From a checkpoint of a small masked image model: depths [3, 3, 3].
Rows from block 4 of a small masked image model, named by matrix and row number. Rows with one number belong to one channel. Each number is 500 + 40 x the weight over its row's rms, rounded and kept within 0 to 999. All counts start at 0. Numbers have three digits each.
After each channel's rows are labels from the 100 images, of 14976, where the channel reaches its highest value: "responds to" is what is common among them. Only what is clearly more common there than usual is listed. The data: telescope images of galaxies (Galaxy Zoo DECaLS). In brackets: how many of the 100, against the usual share in percent.
# r30: branch 2 reduce pointwise conv (model.blocks.4.r3.0.weight, 68x272x1x1), inputs 0-90
# b30: branch 2 3x3 conv (model.blocks.4.b3.0.weight, 102x68x3x3, transposed, each kernel summed), outputs 0-101

r30.44:502465492498490462465514475470518494474484468447471456436491551505486568472493468499519500497502467462522473482531519545439487465475472477494487489507441460496502481484516468505529480487472531449481486499557474483517479423431481515502521539448526483487553479527458482506487
b30.44:500430465485527485507484499479508500451398472478483491519438429445449432563491476517404507476538475404479462465418473508503485556476447457451472501475474497529440509451454478471527481494505498429440478484474450548442490466473480545493446455506495504488551463479519518518450468482481514510420496434505500392
responds to: roundness: round (41 vs 20.3)

r30.61:487464480501526491479534508505540508561503484526456517541539531539496523385508494540545534512530488458506455478533522522537522440500425483480537535502429492377458409474516469524534483494490473525515456412509470513572458477456535509546482459481420602513417526466506465472512
b30.61:515538481557505447563541486474553542401446453485520548542430523478493532404440504497470529535555445473464448532518434491441511421451476555464524467484463477512497582532528498474530474536466487533481477544458523391486526484511481409475483557489448530517507472474490519507454465468538466515491474486553523471
responds to: shape: featured or disk (72 vs 30.4); edge-on disk: yes (38 vs 5.2)

r30.56:514400434515511376445528451489531495547481428559378542532492509529502478424437524508499486451467424390506392507482496477537459412440476432490515535437449458463487359510483411485497420481405495558454491428515507481561453488450533493546452467493449582540446515474506464492500
b30.56:508546444512497459558527482481560539420478458494506569555447522451459486482452568505439568552572481483445442470532489507465475471473431474485525464473485491515479571533566469459582504514489585510485481481483540458506523473492477485469469538509457526504483421486449542526454474451532478543448466488562483411
responds to: shape: featured or disk (62 vs 30.4); edge-on disk: yes (44 vs 5.2); roundness: cigar-shaped (30 vs 8.1)

r30.20:499483501489535504509584529524528502581526498525491524554571524569517539431518504547562529551533509485509483473506537512560539468521435499474572536539466521400442453485521492558513494503502463502520466418478466487571503476444543485563487464487423592524422526479511454478519
b30.20:507559487565491440558535493482491501427434466553511523538458513502517520415441429482463468565496413464462452509537433455490539483474504498483531465485447475523492531542528488469504489540518506545507453551446485370500509483533429437506489528480495537492471486457454559509422519484567449517524462493542521458
responds to: shape: featured or disk (65 vs 30.4); bulge size: small (25 vs 7.2)

r30.32:512416477515493440436525463499500493514492422530406526539483492542503443474444534506454428452434422472496438517452497444541444484423518423499487511423481437490498424512441433467429436498416481535450497475510532478537467517492519493544459490505449569554547542462533492471491
b30.32:490540449470538465515600492477515497452490421475503563571455554489466488531467559513451580543543474541481433474529531485453481511486432440504535468459483532520515556559576448429579541480503549514522576484458558459465542493479461529535489511496470530493493429463425524500501505482529483479469441518513530483
responds to: edge-on disk: yes (39 vs 5.2); roundness: cigar-shaped (32 vs 8.1)

r30.22:461476473521512468508481470447487459567480489556490530563506433574449463444507546543499510475503490458461481521481467558554497441504496480504557512474432484455509449507528483494468463438484485553493517441558581545513537579516503525492533505584457528529497524485480491547481
b30.22:517584464504490496540476541504559527483547490540504543533526507485497508377427525520513496576527441542474508500569504498462518437430519544539507446526448472497534538570568503461527532503500506525456450534505511417543491501526501399511556548526493473517361516513449529538520497480504502509511474482532507531
responds to: shape: featured or disk (70 vs 30.4); edge-on disk: no (53 vs 24.7); bulge size: small (27 vs 7.2)

r30.35:467497484558501495504513507459521446552438498549528559555461432535445466510490563512493479496495509508449496545456517434561489513480594486552513515488522455524541508582460476458468461457499543550499567531565534513524523600480487428479486446509531522547466509463555460481484
b30.35:496558504480445500521529473557524512505520463526542546551511479478470448457394534458544471511520505476466528459527529524519523489413442532537469432514422456516488517549529478521484507519502531510444465517540447478559492466522506437422550560502419467481394499565425489496512515411502480540487447455518474489
responds to: shape: featured or disk (71 vs 30.4); edge-on disk: yes (28 vs 5.2)

r30.16:546521486466496477522519483518469540545533520508511503554547482508549457482541463468519475470537512494498523463452500480550524469524500511496453533539469523472493493502499519521454497547497499525535504507491521519526502526517480543544473482442496505527471477533522470502474
b30.16:454436457504444526528456473510396491486499519511479442390486485465499510488522456488492441452400489497496525513415516515479474380498461480491500518478561459504462481416472480536478550516469550495541472493530430512518447481455510426480493441495480435429495478519558481550487475478443497475473510488543482466
responds to: roundness: round (62 vs 20.3)

r30.3:376491501557510505486481459414524413514409480557504558525400419530399496513488572490463492466469497504495509585489518513513475506501581496526509485466479448525557503604513487488491489417495508531501517508539546530501518519476482353495474522541513559537520595471516483552426
b30.3:515523518479496473467537467513489501477490443491504534577480448481439388533410527486493503488540482470490475474488518516552533565406443489501472403482426475526466459536508447480495454509508523471442475487493401496511508492508521545414504539526424479485465470512425465475499541456502514554465429444505451459
responds to: roundness: cigar-shaped (37 vs 8.1); edge-on disk: yes (35 vs 5.2)

r30.17:493473442490506459511532486490548489577491494527502508558518498566500513378518497525516553540527504423488460484484518555548517413486467483498555535481440475386469465485544488498486459488473447511506473426538535523540505556450534509569524437539452568528442557462482431472502
b30.17:531598429501507488542519521503532493436509481525509574555517529475512517417471515529448534606543447557480501509589502504413520443499502537525506489501473497486523567604595495492547526514481509527507502534488541399512530479512465435528535537481481523535448490493442521541501479490535501472491439495516546534
responds to: shape: featured or disk (65 vs 30.4); edge-on disk: no (55 vs 24.7); bulge size: small (28 vs 7.2)