From a checkpoint of a small masked image model.
Model: 2.43M parameters, 48-pixel images, arch inception, norm batchnorm, widths [160, 272, 480].
Rows from block 6, named by matrix and row number. Rows with one number belong to one channel. Each number is 500 + 40 x the weight over its row's rms, rounded and kept within 0 to 999. All counts start at 0. Numbers have three digits each. After the name is the row's rms in percent of the matrix's.
# r30: branch 2 reduce pointwise conv (model.blocks.6.r3.0.weight, 120x272x1x1), inputs 220-271
# b30: branch 2 3x3 conv (model.blocks.6.b3.0.weight, 180x120x3x3, transposed), outputs 28-34, a 3x3 kernel for each
r30.39 102:481429556411513519494427501502509444433468491462475510500480485470482515494547456489501442519497526539407496500455474447507443447532478454516441456530502491
b30.39 095:565505491505460540479514557433490509511515534425481565558495539527424514577511533463481468456528505441516510507522485524464506522526527492477382493532433492512384487370439509479484508513507
r30.40 101:502532537507479472487497527432514394455552476499512520520523534532542529505532574473529524555512501559508426529518544507501527527422531525518543556530585552
b30.40 092:494511463491495484507457526508507509449590521538440484549518460474563500470480529482524519448510500474470519472479482432531507453490507460506509481492480553543541423510519530457494478449475
r30.41 106:500546479457508481485483533499515445489484515508448507478482434469570536444452570553468515501451490497438492501522597534505539551459508490475467610536545515
b30.41 086:493489452481519476482498459561546480505565500540529514566546494488537486453470541518525533500528504535521570507521500481611548439482525474528542477509525476551591488554530497456512484499480
r30.42 101:476443481489587552501475526491567529562535500481569519459454562506526590467524505496466482437487456496480504573472491478490487489542437556490464497519517513
b30.42 093:492516534490461556538487554522471509537424501479423481494502577567419544571511510539493511566480511480545506461539520515474522482497479499486480550476463491523533490496363479536449476502511
r30.43 096:488413476594514614497487473372487526482442449465487437458470527477483567471517535490479503474478455454499503514473517497507513499522448462481446513506546468
b30.43 098:500500514496464479473501485534552586555510534519563539468531556544461573526558522506484485535541515470560509474542536516472489499522462547485446519537458443482505437503493471508519543457516
r30.44 102:509644477529508423487561442519427486527494495511561510502519493504451491497492535486504513517516509539518518461476470500474506520544473469490507498499552533
b30.44 109:454460453444507505459467455425508535552534481489458508496483476407513410470431405485445456449401444506492445456395498543460430527487414459492525506423491483407476475486508538514516472491402
r30.45 109:512446515418501478497394552483532453469473498444474501491502474534450507494459496486508495551486503468484500450484480494472497495530500473495505484487488478
b30.45 113:471489484499542464461490525587534535515433551495510494506526510533478540514523529472437559513529540454516498563530486491465483420524566441354448472475506459481553490463569505513494575512502
r30.46 106:456535452500458520499561509502481535534531532541491510508502504553476497484528504481527466576501513557454448513506502467493455468497515513493516491516540520
b30.46 103:471497549521489562532506514467474412470514466448504482437519504503457485504488372562554482481484501433543465428492518506494449497516412547529586551456502488452448502550406464465475429470475
r30.47 097:530451498525491534526450589428541518435564475480568456517525463507400533482509481471517452588506537523469537385484468477483451448527504471531494462524492534
b30.47 100:515526484505529528482526493452514467517510494506498518505544545518415511487503496479506425502535488469501480451539515512492476508531442521545420556559427480521391450440441417518491519514512
r30.48 114:497543499468525462503467513520497426528481524503460494477491515504563511463508543519464540508484478498502505523488547565485552552490484545491509553505514531
b30.48 082:475504456469542483478518458543511485509556467535515514540538468498548466455490504501479526481497466516526575472496513467584535472505533439488508453525506472561582456563551508454511500492475
r30.49 099:435445450523498488517555457517547516510494474481512503482489432505476559485487507490507485502491487495460510514500505490476484474516489501503471479470510512
b30.49 098:519519522506462521532463579557551496535460504487510588514489524522472455505459481513557525527538588502461563512545512514424465479519491551546508532484532514459497510509432465456489530543511
r30.50 096:466509442530502475528493450470478531544469414498446479517515511515456483525407607456530540520491443575510447450545527499464557552453563454463531571489611578
b30.50 084:518509503533522526511506487511506492518507483547520483509497437512539465477462476487477528469503562465506493462523482443549508475507455469518520511473509523538600522544579520512552477431494
r30.51 097:522522484485512486511469460449529493491448568533466467480480498529460528489332527465477490520465417481498459439502496462480497501468524485416512504460542528
b30.51 084:492497502471503520464477482468483471538571512537449475551507406520509478470499463524482497474517519473517510443524455417525517416499464468490511486510500474544564517509486519540541458472526
r30.52 100:429463494569447606491532392443451563462470509463502448454442493442531534467508531510497537440467472528565475573457563530516527534537488447461436558568518534
b30.52 106:552540552458494519561503545537518490553493499547508542475457500469421518494482517531538450465505479486547464456491488499478368521518465536492428525472508479503471499414469471494461530466452
r30.53 099:535477517601471556491503477443518529486465503456446457477480555460470508483520510492488523471485464479553507512429512526481516511559449471497458515481520512
b30.53 111:492495525468474503548503527575505518520455524520492456448500489477425470465453461523512453432492519447505444537500485476481411505527521515492491433481564538504521453421513506461524541469478
r30.54 100:555483466443473499481472425443500547457439487466463463470473483488513503475512470570486498483492496426501582526462543547492511501563472498503452507488422495
b30.54 094:495532464486477444486470525498457498515545549464410438488505455449488471512495473424508497441480517554536561440476443495488455519489526420509476423502549526555513437462410468486463527491444
r30.55 096:502504440597496523492541471478466484558444466555494474505507522507481518511525517511512514502494496488492531516491501503521526514530492502506504519482473482
b30.55 108:466439497477527399422498452516564558493467448516570566477442494548507475360424429505530494456524524466483514438467528489467429552541474517511505494524462466427421494545484449498555485488500
r30.56 095:526532483498464443492498491462512483504491500522493480497507511542422485485451545393507505597468459561511350483528545465463498492364544443447542531533570499
b30.56 103:532520537518546525537538520500442476466513492520481433549483489512500490485500505436449452437522473472481447463448485398470473476493487440498465508531439518539495462507530557555553479457509
r30.57 100:488490498483494464467507481499460461472463511539413492488469532490568543469552527529483503511492474509473532548492579551497519537532479512498497559527519527
b30.57 089:456450447492555465476505474511454475476555503498484495516512485493516508460523485488524519521541519466489593459458480509580518472501511469508510434525499444533506415526502523487535551521457
r30.58 101:433521498521517524529556449524501513493532530492579507494485467469539575484492522528527521521492480522522531529496536530524519517499490474472490521550519528
b30.58 097:498497480495515523524488447492500469532503502505488535463525516525470483541509462559532485520503558469524553478547481538513454506502384515489487554445435498443403467466442459455469471478423
r30.59 096:476410479534519554520489490448518517491444399442446451492481481476461568495548535518501506505483482494524561491473507512513495499570482456486473517515501510
b30.59 104:522534503525529478494484536503537539523503536498539533504525552473437511464476520452492494508576495456446518466535531470448504501553477534530440514552496444496449471490423396462511562526533
r30.60 095:556464556455498529485456545553540488435491538500443539480486553478459557506551499493484494478516484474474512511469468485516495503525469487519472482460513455
b30.60 102:528499476461447522464507535412434538529534549432456481510479556470469538573551514414428488416539490426529479483487498501460523479507535490404419474502479495535452436446462545492469513482494
r30.61 094:526528481492469470493486510490515508511496498507463490453471568507486510470457588445498454543469424624469403540460539415446488482433458504431517553519634545
b30.61 086:501507517487513496504478498537545511495533523550562530518470463487491483473446529482488482443510499461481460474470515431499505470493501506503506529514512533545574492551554531531525458486469
r30.62 096:562536518480473513511416540503539444484557506469521527534537500540465522513410516445532502603489465536488428456567519466444490483423562474470540511519558536
b30.62 100:484520485530571525485533498505479537494519524521497528546534486524562559512513587434541471486537477462461457478481496395521534438499490455471509510567509497539539503497583546515525463436544
r30.63 092:481463517491533527516501500539496477459451563517494520480482349489518560488412524489521503526468502484523508492486507504500491497538524423466472507495513528
b30.63 099:497507437492542536454457464568530485558523507481461514497534469529517484503472488532511521548512570464533542512570463555515510487487412479482489533519483496482476524463469494481520487485503
r30.64 102:598536455543510491589477456506474513563524497472541425507517516522439484503480487497507490520500500485524533457467476494480504494519496477498507478476479500
b30.64 114:460529468485528472496499474502504496517454492515422420488529500435512497511462491352381423420376418492447401466442430443501475513542480458492517498532481542495458497478534489468528466497502
r30.65 108:522479505524544495560500463580484491596459579557423511490491534516480563486403529502482547538496470451531563473469479520465552536548501507466511520431493518
b30.65 093:492467494455532459438464463568589493521520425535526543518459399522550424453446450484514554503554486492509541442528479463533513470529532468523520487557521485548553562609531511479518465466482
r30.66 091:514449497477564544542464510528470454527463451454455476480473383483541504480421526497530499524454473529536475501524559503506504517515556434439474540596510498
b30.66 116:525500448509558483474474447505529494546514503510505497521518465481496488467477495434460485522511492505521505462520453489494490473483444453488431541541447502488456459432492494466542523479537
r30.67 097:480523481428486431514441518560481413480498481482454517492496515489543542497546522567520530486493497468489646538483525609508542557627488528521504549453503591
b30.67 093:406443378427579496391465416495518481460522517532536564538517482489566511447440508518502548496557515497470540500482512428564519471488532461424472436508476403509525470549541554481489521515482
r30.68 096:518574479463471428476419540510499378438511539514498526506510564514463524539553529546511522448532485470514603492499488543515540532627480519520524541404510527
b30.68 107:408423433469533442407445464528472489436491501521527478527496520489497497440466473462464519481520499452471503514397529430460489496475537442403463400483457472514512440534539540504513525478479
r30.69 093:458526483441515542510497458548455503512460487473514515506498418509515503496479529515504495505498508553513490531482523488516510508541492484480495525568537533
b30.69 102:534488497497535525529460481519495482542521525524510537472482409451462396523457456536495520530466511516534506506456399508481408504479428513400439557370479485422460496399497507535442515525391
r30.70 096:439415454548544539468588428551436509501447483598489490476458478470509517490544503530478515479474486488488549549500528518496509516549468457491454527521468495
b30.70 099:484444523564487486493496533402504544526503478479519523471411470521443446523474433436569512513474519501551550461452517591494479566517510504522554507485532481442496490542467479502517493494514
r30.71 096:395541499541469515489553429517442498492515473492507493496504500498446529493513502506496494491497469510531542497453458473499495487528454493513480472472515489
b30.71 100:522506538468461541558474521499513454534489512485530612478464484508450455544473450543522490520484562477474525513491485535465451517536444533488496506415473466401405457430469474494486495548472
r30.72 104:513443550523446544519517479535501506441446468520411524502506500474403525510574506483501519528507502520519509447453499513477499515526466437544476498480496484
b30.72 108:523529506495397495516472538492445507523509504469445497478474495495426485548514508377393376375420418368427424542485493535494516506545542523469524502525523497505484479446498492506489549535541
r30.73 095:521576475509468449485479503475475407465477468494485498535513569518516517542504499564527514460545498443480596491518523542525507517609509527531518536406492489
b30.73 104:387354385392507405395426438481452497475517519510488502542483507443513461440470463502490521475499516509463525505393490445497452508486531479461444425475456458495466435518514538514565522510435
r30.74 102:444551416587494522470571458488439574540491469555483479515509499544472490492498506494508473547510514543456470493500472450505469472503502472494520485535513511
b30.74 109:426494547495488490517475456484541508451477464509547541433454513513466481487490410506539437451510460465493462363462536486468445546507410508542557514514471483410418496525424390517520431473505
r30.75 098:460535442535552504487532435449493513536525527502545470476470395451547479473479529513485511486467482522512500510465544521516501517507477415458443519542494489
b30.75 113:494459476449510516430440473545529462522544477492471470441482414483463452467458433526484517502475511444560523479557473537519428494503412497468519527498471461445451505483468463438454464428458
r30.76 102:521600442560496473497554497481456566535554532518578446503514474544501481493454496495503470568490495538478494487496500478482479485486517480476524494551527518
b30.76 105:422474479463542496489466427425455480512523465476408419488552503469482483497472428538477446512458448492535443403464488487508439505461335475484558543451444491430409469510446462499441453418405
r30.77 104:468413509480582534504486512482531506536553525480557447467476546489523558490547518536513493458490490500488517549464527503490507498552449524510458514550516521
b30.77 088:502519529468423542517482551540489506544427502461396459514519572580434526577500503500476514500464521498567532469527504486475553497522508505512487525491494485511549492485377485533474472519521
r30.78 103:520573478521499489525548560558559446481573584558505585507516505559457548490464544464513509595504487561506460438535484512471509503495518492482530516462570559
b30.78 099:482497483518567491481490495493489489500519478512515530579536534577529513481501547448549460488561436451486464501466564502523563465484547502535540526530557471525578515564527532502431487445462
r30.79 106:452435488511504481451445423418510569542393437428426389473458398474501484462515511515488516477459465508507506505480556559481516514537479408469424518545483528
b30.79 107:531502520519473535534536552541519593561492552496509535433484463437453502475504464498515504494510493536520506465472486526468494512499547565526527452498556539535566478473514511481534533464486
r30.80 100:540521428555507526555440501428504530494545401428563426511514480515446535509510506503533504582504471508525524460482510515502507496514495488504501493498481514
b30.80 105:477527463516511484521497494522531503561493472539492504489525509508443495521504489409438480502482511446467509434515473481509451492554432493481436537501384519467431444471454389493505511515503
r30.81 100:546493505518474507529429502467542470477453451393448486475479531501460569481550489500470482503495468508516514512446474495483477467504455500515491471466507498
b30.81 100:493558499517478509549485571506424515574511526503423498504536533538450529571516537449529505502496512409476555537530482528496520485558508510441467496464487530481471478486425432502484528534524
r30.82 093:414501502572457548501530505406505539492523473450512453499490571463450566513554520497494506436500459507528529539469449483526514508559453509518493490429544529
b30.82 102:524539533460422514513464535538513474526478516512554564473508525526442481527470498519532527506585568432522547523498507486476454465516479547483460463409483464466474449451521483475499536470453
r30.83 102:480535455481529472525473547520491469540517478500470512469473446463557512433505600495477545497459512577494465538518572550502560564470497467472443595503603598
b30.83 090:483495472483543503489504479543577508488513478526505528550505457482539470470442524505516546485530490500491535512501494466586528439466522499519548509509520508518591508548549492464513492481492
r30.84 096:476445539434530552511446566519530476432530512484553526467461462469507563474563498492485475490485531575453518547435519491527486487546452471532421483564525485
b30.84 090:530490486513465541505538555470497519520500537458494549534524566551423511587531544482488479514518500492534523494538500514479530530536509516523465556535481507505439502415395495500471509514519
r30.85 104:495540502551540556493574512514480507577542564553565522483484497542483558481440512507485499554473457433486497488490504478478495496460481488451497512513518460
b30.85 096:460417506474491485409494467467519571468510469459510501512514518526515511516508480525484459474517443429569481460496594468435540516496477466523542510523490463443456426569462535524501486383459
r30.86 103:523464474530487571489390521401513450500448459412452358503506539515455481496527500507502506524507510529503483498495485498484513500513487486505506510503510515
b30.86 113:480461470457525466448531504554534563510453519495522525498508510502503497434464508501491491460538532456468467523475495459506446446547522523467456438496460515488514460473548529490561554488472
r30.87 101:529431544487491524527408605478572448374527488456533509506513518532435558497515462480520447554522542499446492421460445431476440441524466514543503447516486468
b30.87 097:495493476489452493476506522524515498534487538472516584536540572571447555572537559422502501480533562440480534536568499527492511481525500490492391543527423475474433459401517487508499530539536
r30.88 122:477532527484529452495485493504501494518474552531451480500507504528534540464454544476494526527502492483515494522496504535481534558513491524500532520457508553
b30.88 080:487499485450528469477482475551549500517536494537528514531506443496536439461455483491492512458496482514552559471492499473569537484527538470524525467523522484564601513566545523478539450504464
r30.89 095:397398509527512518505488472423487518450491482418520420482481510489475550496557479509464500463499475471501518512455496495500498482530437477507473475484470443
b30.89 092:536533538498409519491498563538535498492461498483541571509493562553407513514508521535508565507560571457508576502547516494460485479512517571491435504495465434435435504494490451468507573537538