A small masked image model, trained from scratch: arch inception, widths [160, 272, 480].
Rows from block 4 of a small masked image model, named by matrix and row number. Each number is 128 + 32 x the weight over its row's rms, rounded and kept within 0 to 255. All counts start at 0.
Before each channel's rows are labels from the 100 images, of 14976, where the channel reaches its highest value: "colour at peak" is the nearest of a few named colours to the mean colour under the peak. Only what is clearly more common there than usual is listed. The data: telescope images of galaxies (Galaxy Zoo DECaLS). In brackets: how many of the 100.
# r30: branch 2 reduce pointwise conv (model.blocks.4.r3.0.weight, 68x272x1x1), inputs 91-181

colour at peak: grey (61); pink (29)
r30.54 [190 110 121 130 125  96 136 137 116 107 152  79  84 129 124 141 140 212  79 150 121 181  97 114 148 161 163 160 168  92  85 135 135 158  50  77 146 175 184  78 159  98 134 110  92  91  45 128 155 142 115  95  71 108 190 159 188 133 114 161  79 163  83 166 166  90 105  83 143 150 148  71  57 132 126 144 128 111 137 146  95 136  62  90 115  70 107 167 124 158 140]

colour at peak: white (56); pink (43)
r30.39 [117 135  86 144  80 127  78 118  94 142 133 132  85  85 140 105  95 106 124 131 125 110 133 164 117  90 126 139  62 102 139 138  74 139 109 131  97 101 111 104  82 119 106 147 135 158 127 102  64  94  72  95 126 156 138 123 139  87 144 123 104 142 127 108 129 104 143 102  87 118  59 127 124 107 116 110 118 138 108  96 158  88 140  79  38  91 103 158 157  93 128]

colour at peak: white (89)
r30.15 [109 165 114 119  87 106  98  93 143  90 143 130  66 128 167  89 124 122 110 144 164 117 118 166 172  96 132 139 114 107 111 127 122 172  86 169 117 126 137 127 148  84 146 128 102 134 183 126  94 105 130 115 124 136 126 106 148 138 179  88  90 140 173 154 109  89 157 106 114 185  79 161  96  86 118 119 148 145 159 111 116  75 111  93 100  71  47 113 181  75 128]

colour at peak: grey (81)
r30.57 [101 101 119 173  89 117  75 106  87 124 107 123  84 114 222 160 125 122  88  69 121 155  92  99 125 149 132 122 105  89 126 115 106 155 104 117 119 130 123 119 118  96 219  99 147 111 129 152  82 118 168 152 116 100 169 130 181 133 132 174 162 157 115 113  93  66 134 109  88 143  85 200 141  88  88 114 104 104 129 128 132 118 119 125  85 137 142 124  88 110 140]

colour at peak: grey (56); pink (26)
r30.30 [159 128 130  51 116 117 131  98 211 157 105 131 102 123 133  96 112 138 152 150 146 117 121 187 200 112 132  97 135 118 135 118  78 135 171 131 197 154 127 143 129 109 174 164 101 163 176 110 113 136 120 100 178 148 124 128 146 136 155 120  95 144 200 150 113  79 171 112 108 179 109 174 104  93 156 163 110 153 159 124 139  82 110 108 133 144  89 108  82 102 193]

colour at peak: grey (53); pink (28)
r30.36 [176  95 194  98 117  67  85 128 162 129  85 148  73  88 134 134 129 114 174  94  59  80  90 147 133 111  59 116  81 121 127 107 150 167 195 157 137 132 124 128 118  80 143 173  89 159 160 108  78  96 135 102 163 143  52  92 104 141 122 157  95  99 178 120 157  73 198  16  91 133  91 130 114  90 152 118  85 142 148 122 123 135 113 118  96 126 106 155  89  67 127]

colour at peak: white (85)
r30.4 [144 159 111 106 103 141 127 106 127 102 141 140 109 113 108  97 150  89 139 162 160 104 137 171 109 138 121 145 127 124 132 144 135 137 104 133 146 113 133 114 187 114 158 139 140 146 135  87 113 167 115 139 159 147 101 128 115 151 153  96 109 126 119 191 146  99 145 118 120 153  98 121 135 111 166 104 187 145 146 168 151  56 149  54  78 127  45 109 165  32 175]

colour at peak: grey (61); pink (26)
r30.11 [176 104 129 209 149 117 141 190  99 119  96 119 109 114  91 160 124 140 139 157 104 102 136 145 123 137  80 184 148 160 139 171 183 164 109 167 158 159 148  96 135  93 143 117  94 120 127 113 125 152 139  87 147  95  84 151  84 101 119 171  44 115 135 152 142  79 148  80 131 136 146  38 137 135 200  98 117 124 118 155  88 119 111 121  97 135 153 152  89 120 125]

colour at peak: grey (50); pink (36)
r30.8 [212  81 163 165 157 155 120 191 110 170 109  91 144 104  91 194 134 181 151 151  84 126 111 196 137 106 132 135 123  91 131 135 172 135 100 122 125 150 167  94 132  93 162 137 105 150 109 137 131 147  85 125  97 165  98 199 130 142 157 197 121 154 111 147 149  88 156 159 160 142 138  28  84 171 203  87 158 107 141 152 122  96 154 107 103 136  88 136 119  91 146]

colour at peak: brown (66); grey (33)
r30.34 [141  50 118 117 160  72 123 129 147 149  11  69 153 164 122 156 151 195  77 124  60 143 116 127 141 132 110 161 158  95 100 151 141 193 118 141 146 152 118 109 168  57 161  43 111 119 149 116 144 120 174 152 156 105  96 181 117 129 149 198 147 112 134 146 170  46  75  69 133 108 158  68 149 152 147 139 124 156 189 136 157 122 174 115 102 120 121 152 115 139 112]

colour at peak: grey (60)
r30.5 [122 118 136 125 110 133 107 127 163 153  65 154 127 147 169  67 147 126 146 126  90 113 120 171 154 125 140 124 128  82 142 144 113 141 157 129 153 126  79 146 127 107 183 151 100 149 176 112 121 122 185 158 157 152 134 140 135 133 162  92 103 150 145 125 145 107 190 110 142 144 108 137 136 112 120 134 162 142 166 124 186  85 183 108 155 167 136 114  82 118 174]

colour at peak: grey (81)
r30.43 [118 148 132 173 170 123 158 144 130 126  78 102 153 127 118 162 119 113 106 104 134  94  85 127 135 106 124 165 144 127 104  93 139 155 118 135 136 180 186 171 112  94 133  86 116 114  95 138 153 125 137 115 119 116 108 131 103 138 105 178 121  68 139 113 146 108  88 208 150 132 159 100  67 190 122 138 134 126 128 165 146 107 125  78 149 140 178  65  71 150 145]

colour at peak: pink (54)
r30.21 [ 68  48 165 102 171 104 136 164 133 148 131  84  86 139 161 180 119 161 126 140  78 117  96 155 139 140  67 123 143  96 210 122 131 173 165 189 182 170 142 160 144  89 144 123 134 182 176 156 137 105 179 150 205 129 103 153 155 126 117 159 139 136 182 153 113  92 136  85 120 118 155 187 138 151 144 136 130 118 142 106 143 114 123 146 111  80 122 164  80 119  95]

colour at peak: pink (31)
r30.62 [157 123 117 124 195 126 158 212 104 102 121 145 113 164 120 193 133 179 110 102 103 159 124 119 127 126 115 143 141 119 139  77 122 107  95 122 125 130 122 162 123 148  75 129  93 135 102 161 155 148 126  87 134 126 166 238 129 121 123 171 104 131 114 104 122 156 105 166 195  89 184 107  73 181 145 154 124  96  71 135  92 126 142  87  60 127 120 172 117 104  79]

colour at peak: brown (45)
r30.18 [ 74 106  69  77 108 120  72 143  61  96 167 129 102 110 140 111 123  77  74  73  86 125 146  54  91  56 116 108  54 116  88 145  94 102  95 111  77  90 111  61  63 168  75  67 105 133 124  94  58  71 161 108  85 109 130  73  87  91  73 113 120  98 104  56  92 161  52 133 124 127  87  96  96 141  86  94 100  81  95  68 145 160 162 120  98  87 118 131 156 127 156]

colour at peak: white (89)
r30.7 [126 131 123 110  86 109  85 117 157 154 119 130  68 127 152 105 130 103 122 137 124 105 131 167 150  88 111 126  86 107 143 120 102 143 133 159 150 150 140 108 132 104 164 144 105 154 173 111  70  96 107 119 157 160 128 124 144 117 153 128 109 131 162 123 114  84 159 107  99 168  64 158 130 100 131 113 108 135 154  89 155  78 137  94  69 116  60 113 144  76 157]

colour at peak: grey (87)
r30.38 [138  90  36 148 108  99 115 159 208 164 149  80 122 129 186 142 129 193  53 127  82 147 145 132 238 142 182 125 134  77 144 124  71 164 100 145 131 171 150 101 143  98 200 104 166 138 133 127 125 139  86 170 164  92 172 166 174 135 206 183 183 150 163 133 129  97 122  65 134 150  87 108 141 106  94 144  91 218 194 143 134 143 159 128 158 121 161 121 105 130 114]

colour at peak: pink (42); white (33)
r30.6 [193 116 165 140 179 121 159 198 138 132  54 136 112 136 145 189 128 175 157 102 107 160  56 170 153 114  85 167 149 134 163  85 158 168 116 182 129 216 173 142 116  71 142 154 106 141 155 132 159 129 152  97 145 145  76 166 127 115  95 206 133 114 135 122 146  65 152 158 151 131 184 109  77 171 191 148 146 136 128 158 171 100 172 113 109 132 158 113  49 133 170]

colour at peak: white (58); pink (35)
r30.0 [155 122 124  81  93 134  77 135 175 163 146 134  95 111 175 119 128 145 147 128 128 137 138 184 172 118 112 111 106 100 168 121 100 136 164 134 169 146 115 107 144 110 166 153 117 161 170 131  79 134 110 120 204 153 147 140 169 139 172 123 126 161 166 141 141  82 174  99 101 173  71 147  93  99 161 155 136 161 147 145 149  60 161  87 119 148  82 120 111  24 172]

colour at peak: white (99)
r30.27 [131 142 101  98  97 119 106 121 111 124 159 144  87 114 152 109 143  81 115 138 125 118 137 163 132 111 128 165 121  95 114 149 120 170  77 143 131 112 140 115 174 117 165 138 140 157 117  82 116 103 108 133 142 153 125 129 143 128 183 105 119 134 116 154 134 114 140 106 118 130  92 155 143 129 115 109 161 138 136 128 146  76 146  99  40  75  63 105 170  72 162]

colour at peak: pink (66)
r30.48 [128 138 192 141 211 128 174 189 141 119 104  93  66 145 136 227 113 221  98 110 108 176  53 120 147 107  50 150 143 154 112  66 181 187 135 174 134 196 171 126 124 105 115  69  72 137 149 157 161 141 119  94 162 135 113 165  97 126 141 195 112 128 180 116 133 113 120 122 137 127 198 127  60 160 165 195 112 108  99 138 130 133 122 126  69 114 170 170  85 125 132]

colour at peak: white (32); pink (30)
r30.58 [123 103  70 104  84 103 115 139 126 187 133  81 112 129 194 126 121 179  72 144  95 174 132 110 169 157 165 135 131  93 148 139  74 161  89 126 153 166 152 108 125  94 203  76  87 116  96 173 119 154 158 156  98  88 207 154 128 131 167 164  90 155 115 142 129  89 111  52 129 150  88 146 132 115  48 145 144 117 138  93  96 128 101 120 110 137 152 132  76 122 127]

colour at peak: brown (82)
r30.19 [145 136 120 166 135 143 120 144  89 110 165 139  98 142 207 215 125 124 120  73 148 113  89 100 125 147 157 146 113  62 138  87 109 129  94 119 111 140 144 131 118 121 170 146 165  90 103 166 105 167 116 100 127  93 145 140 202 119  85 199 212 158  80  97  97 115 139 105 114 142 132 144 157 111  95 118  99 142 161 123 121 111 169 110 107 140 137 100 102 126 155]

colour at peak: pink (53); white (47)
r30.9 [144 141 110 139  93 108 104 120  93 110 133 145 109  96 133 129 116 104 120 119 121 120 129 163  99  98 127 149 100 106 118 143 109 148  73 148 128 123 148 123 124 109 126 133 140 161 125  90  96 100 114 142 123 164 112 151 139 118 185 130 120 139 103 110 109 102 150 101 106 117  73 125 138 127 128  90 160 131 125 138 146  87 155  79  35  72  64 130 169  81 142]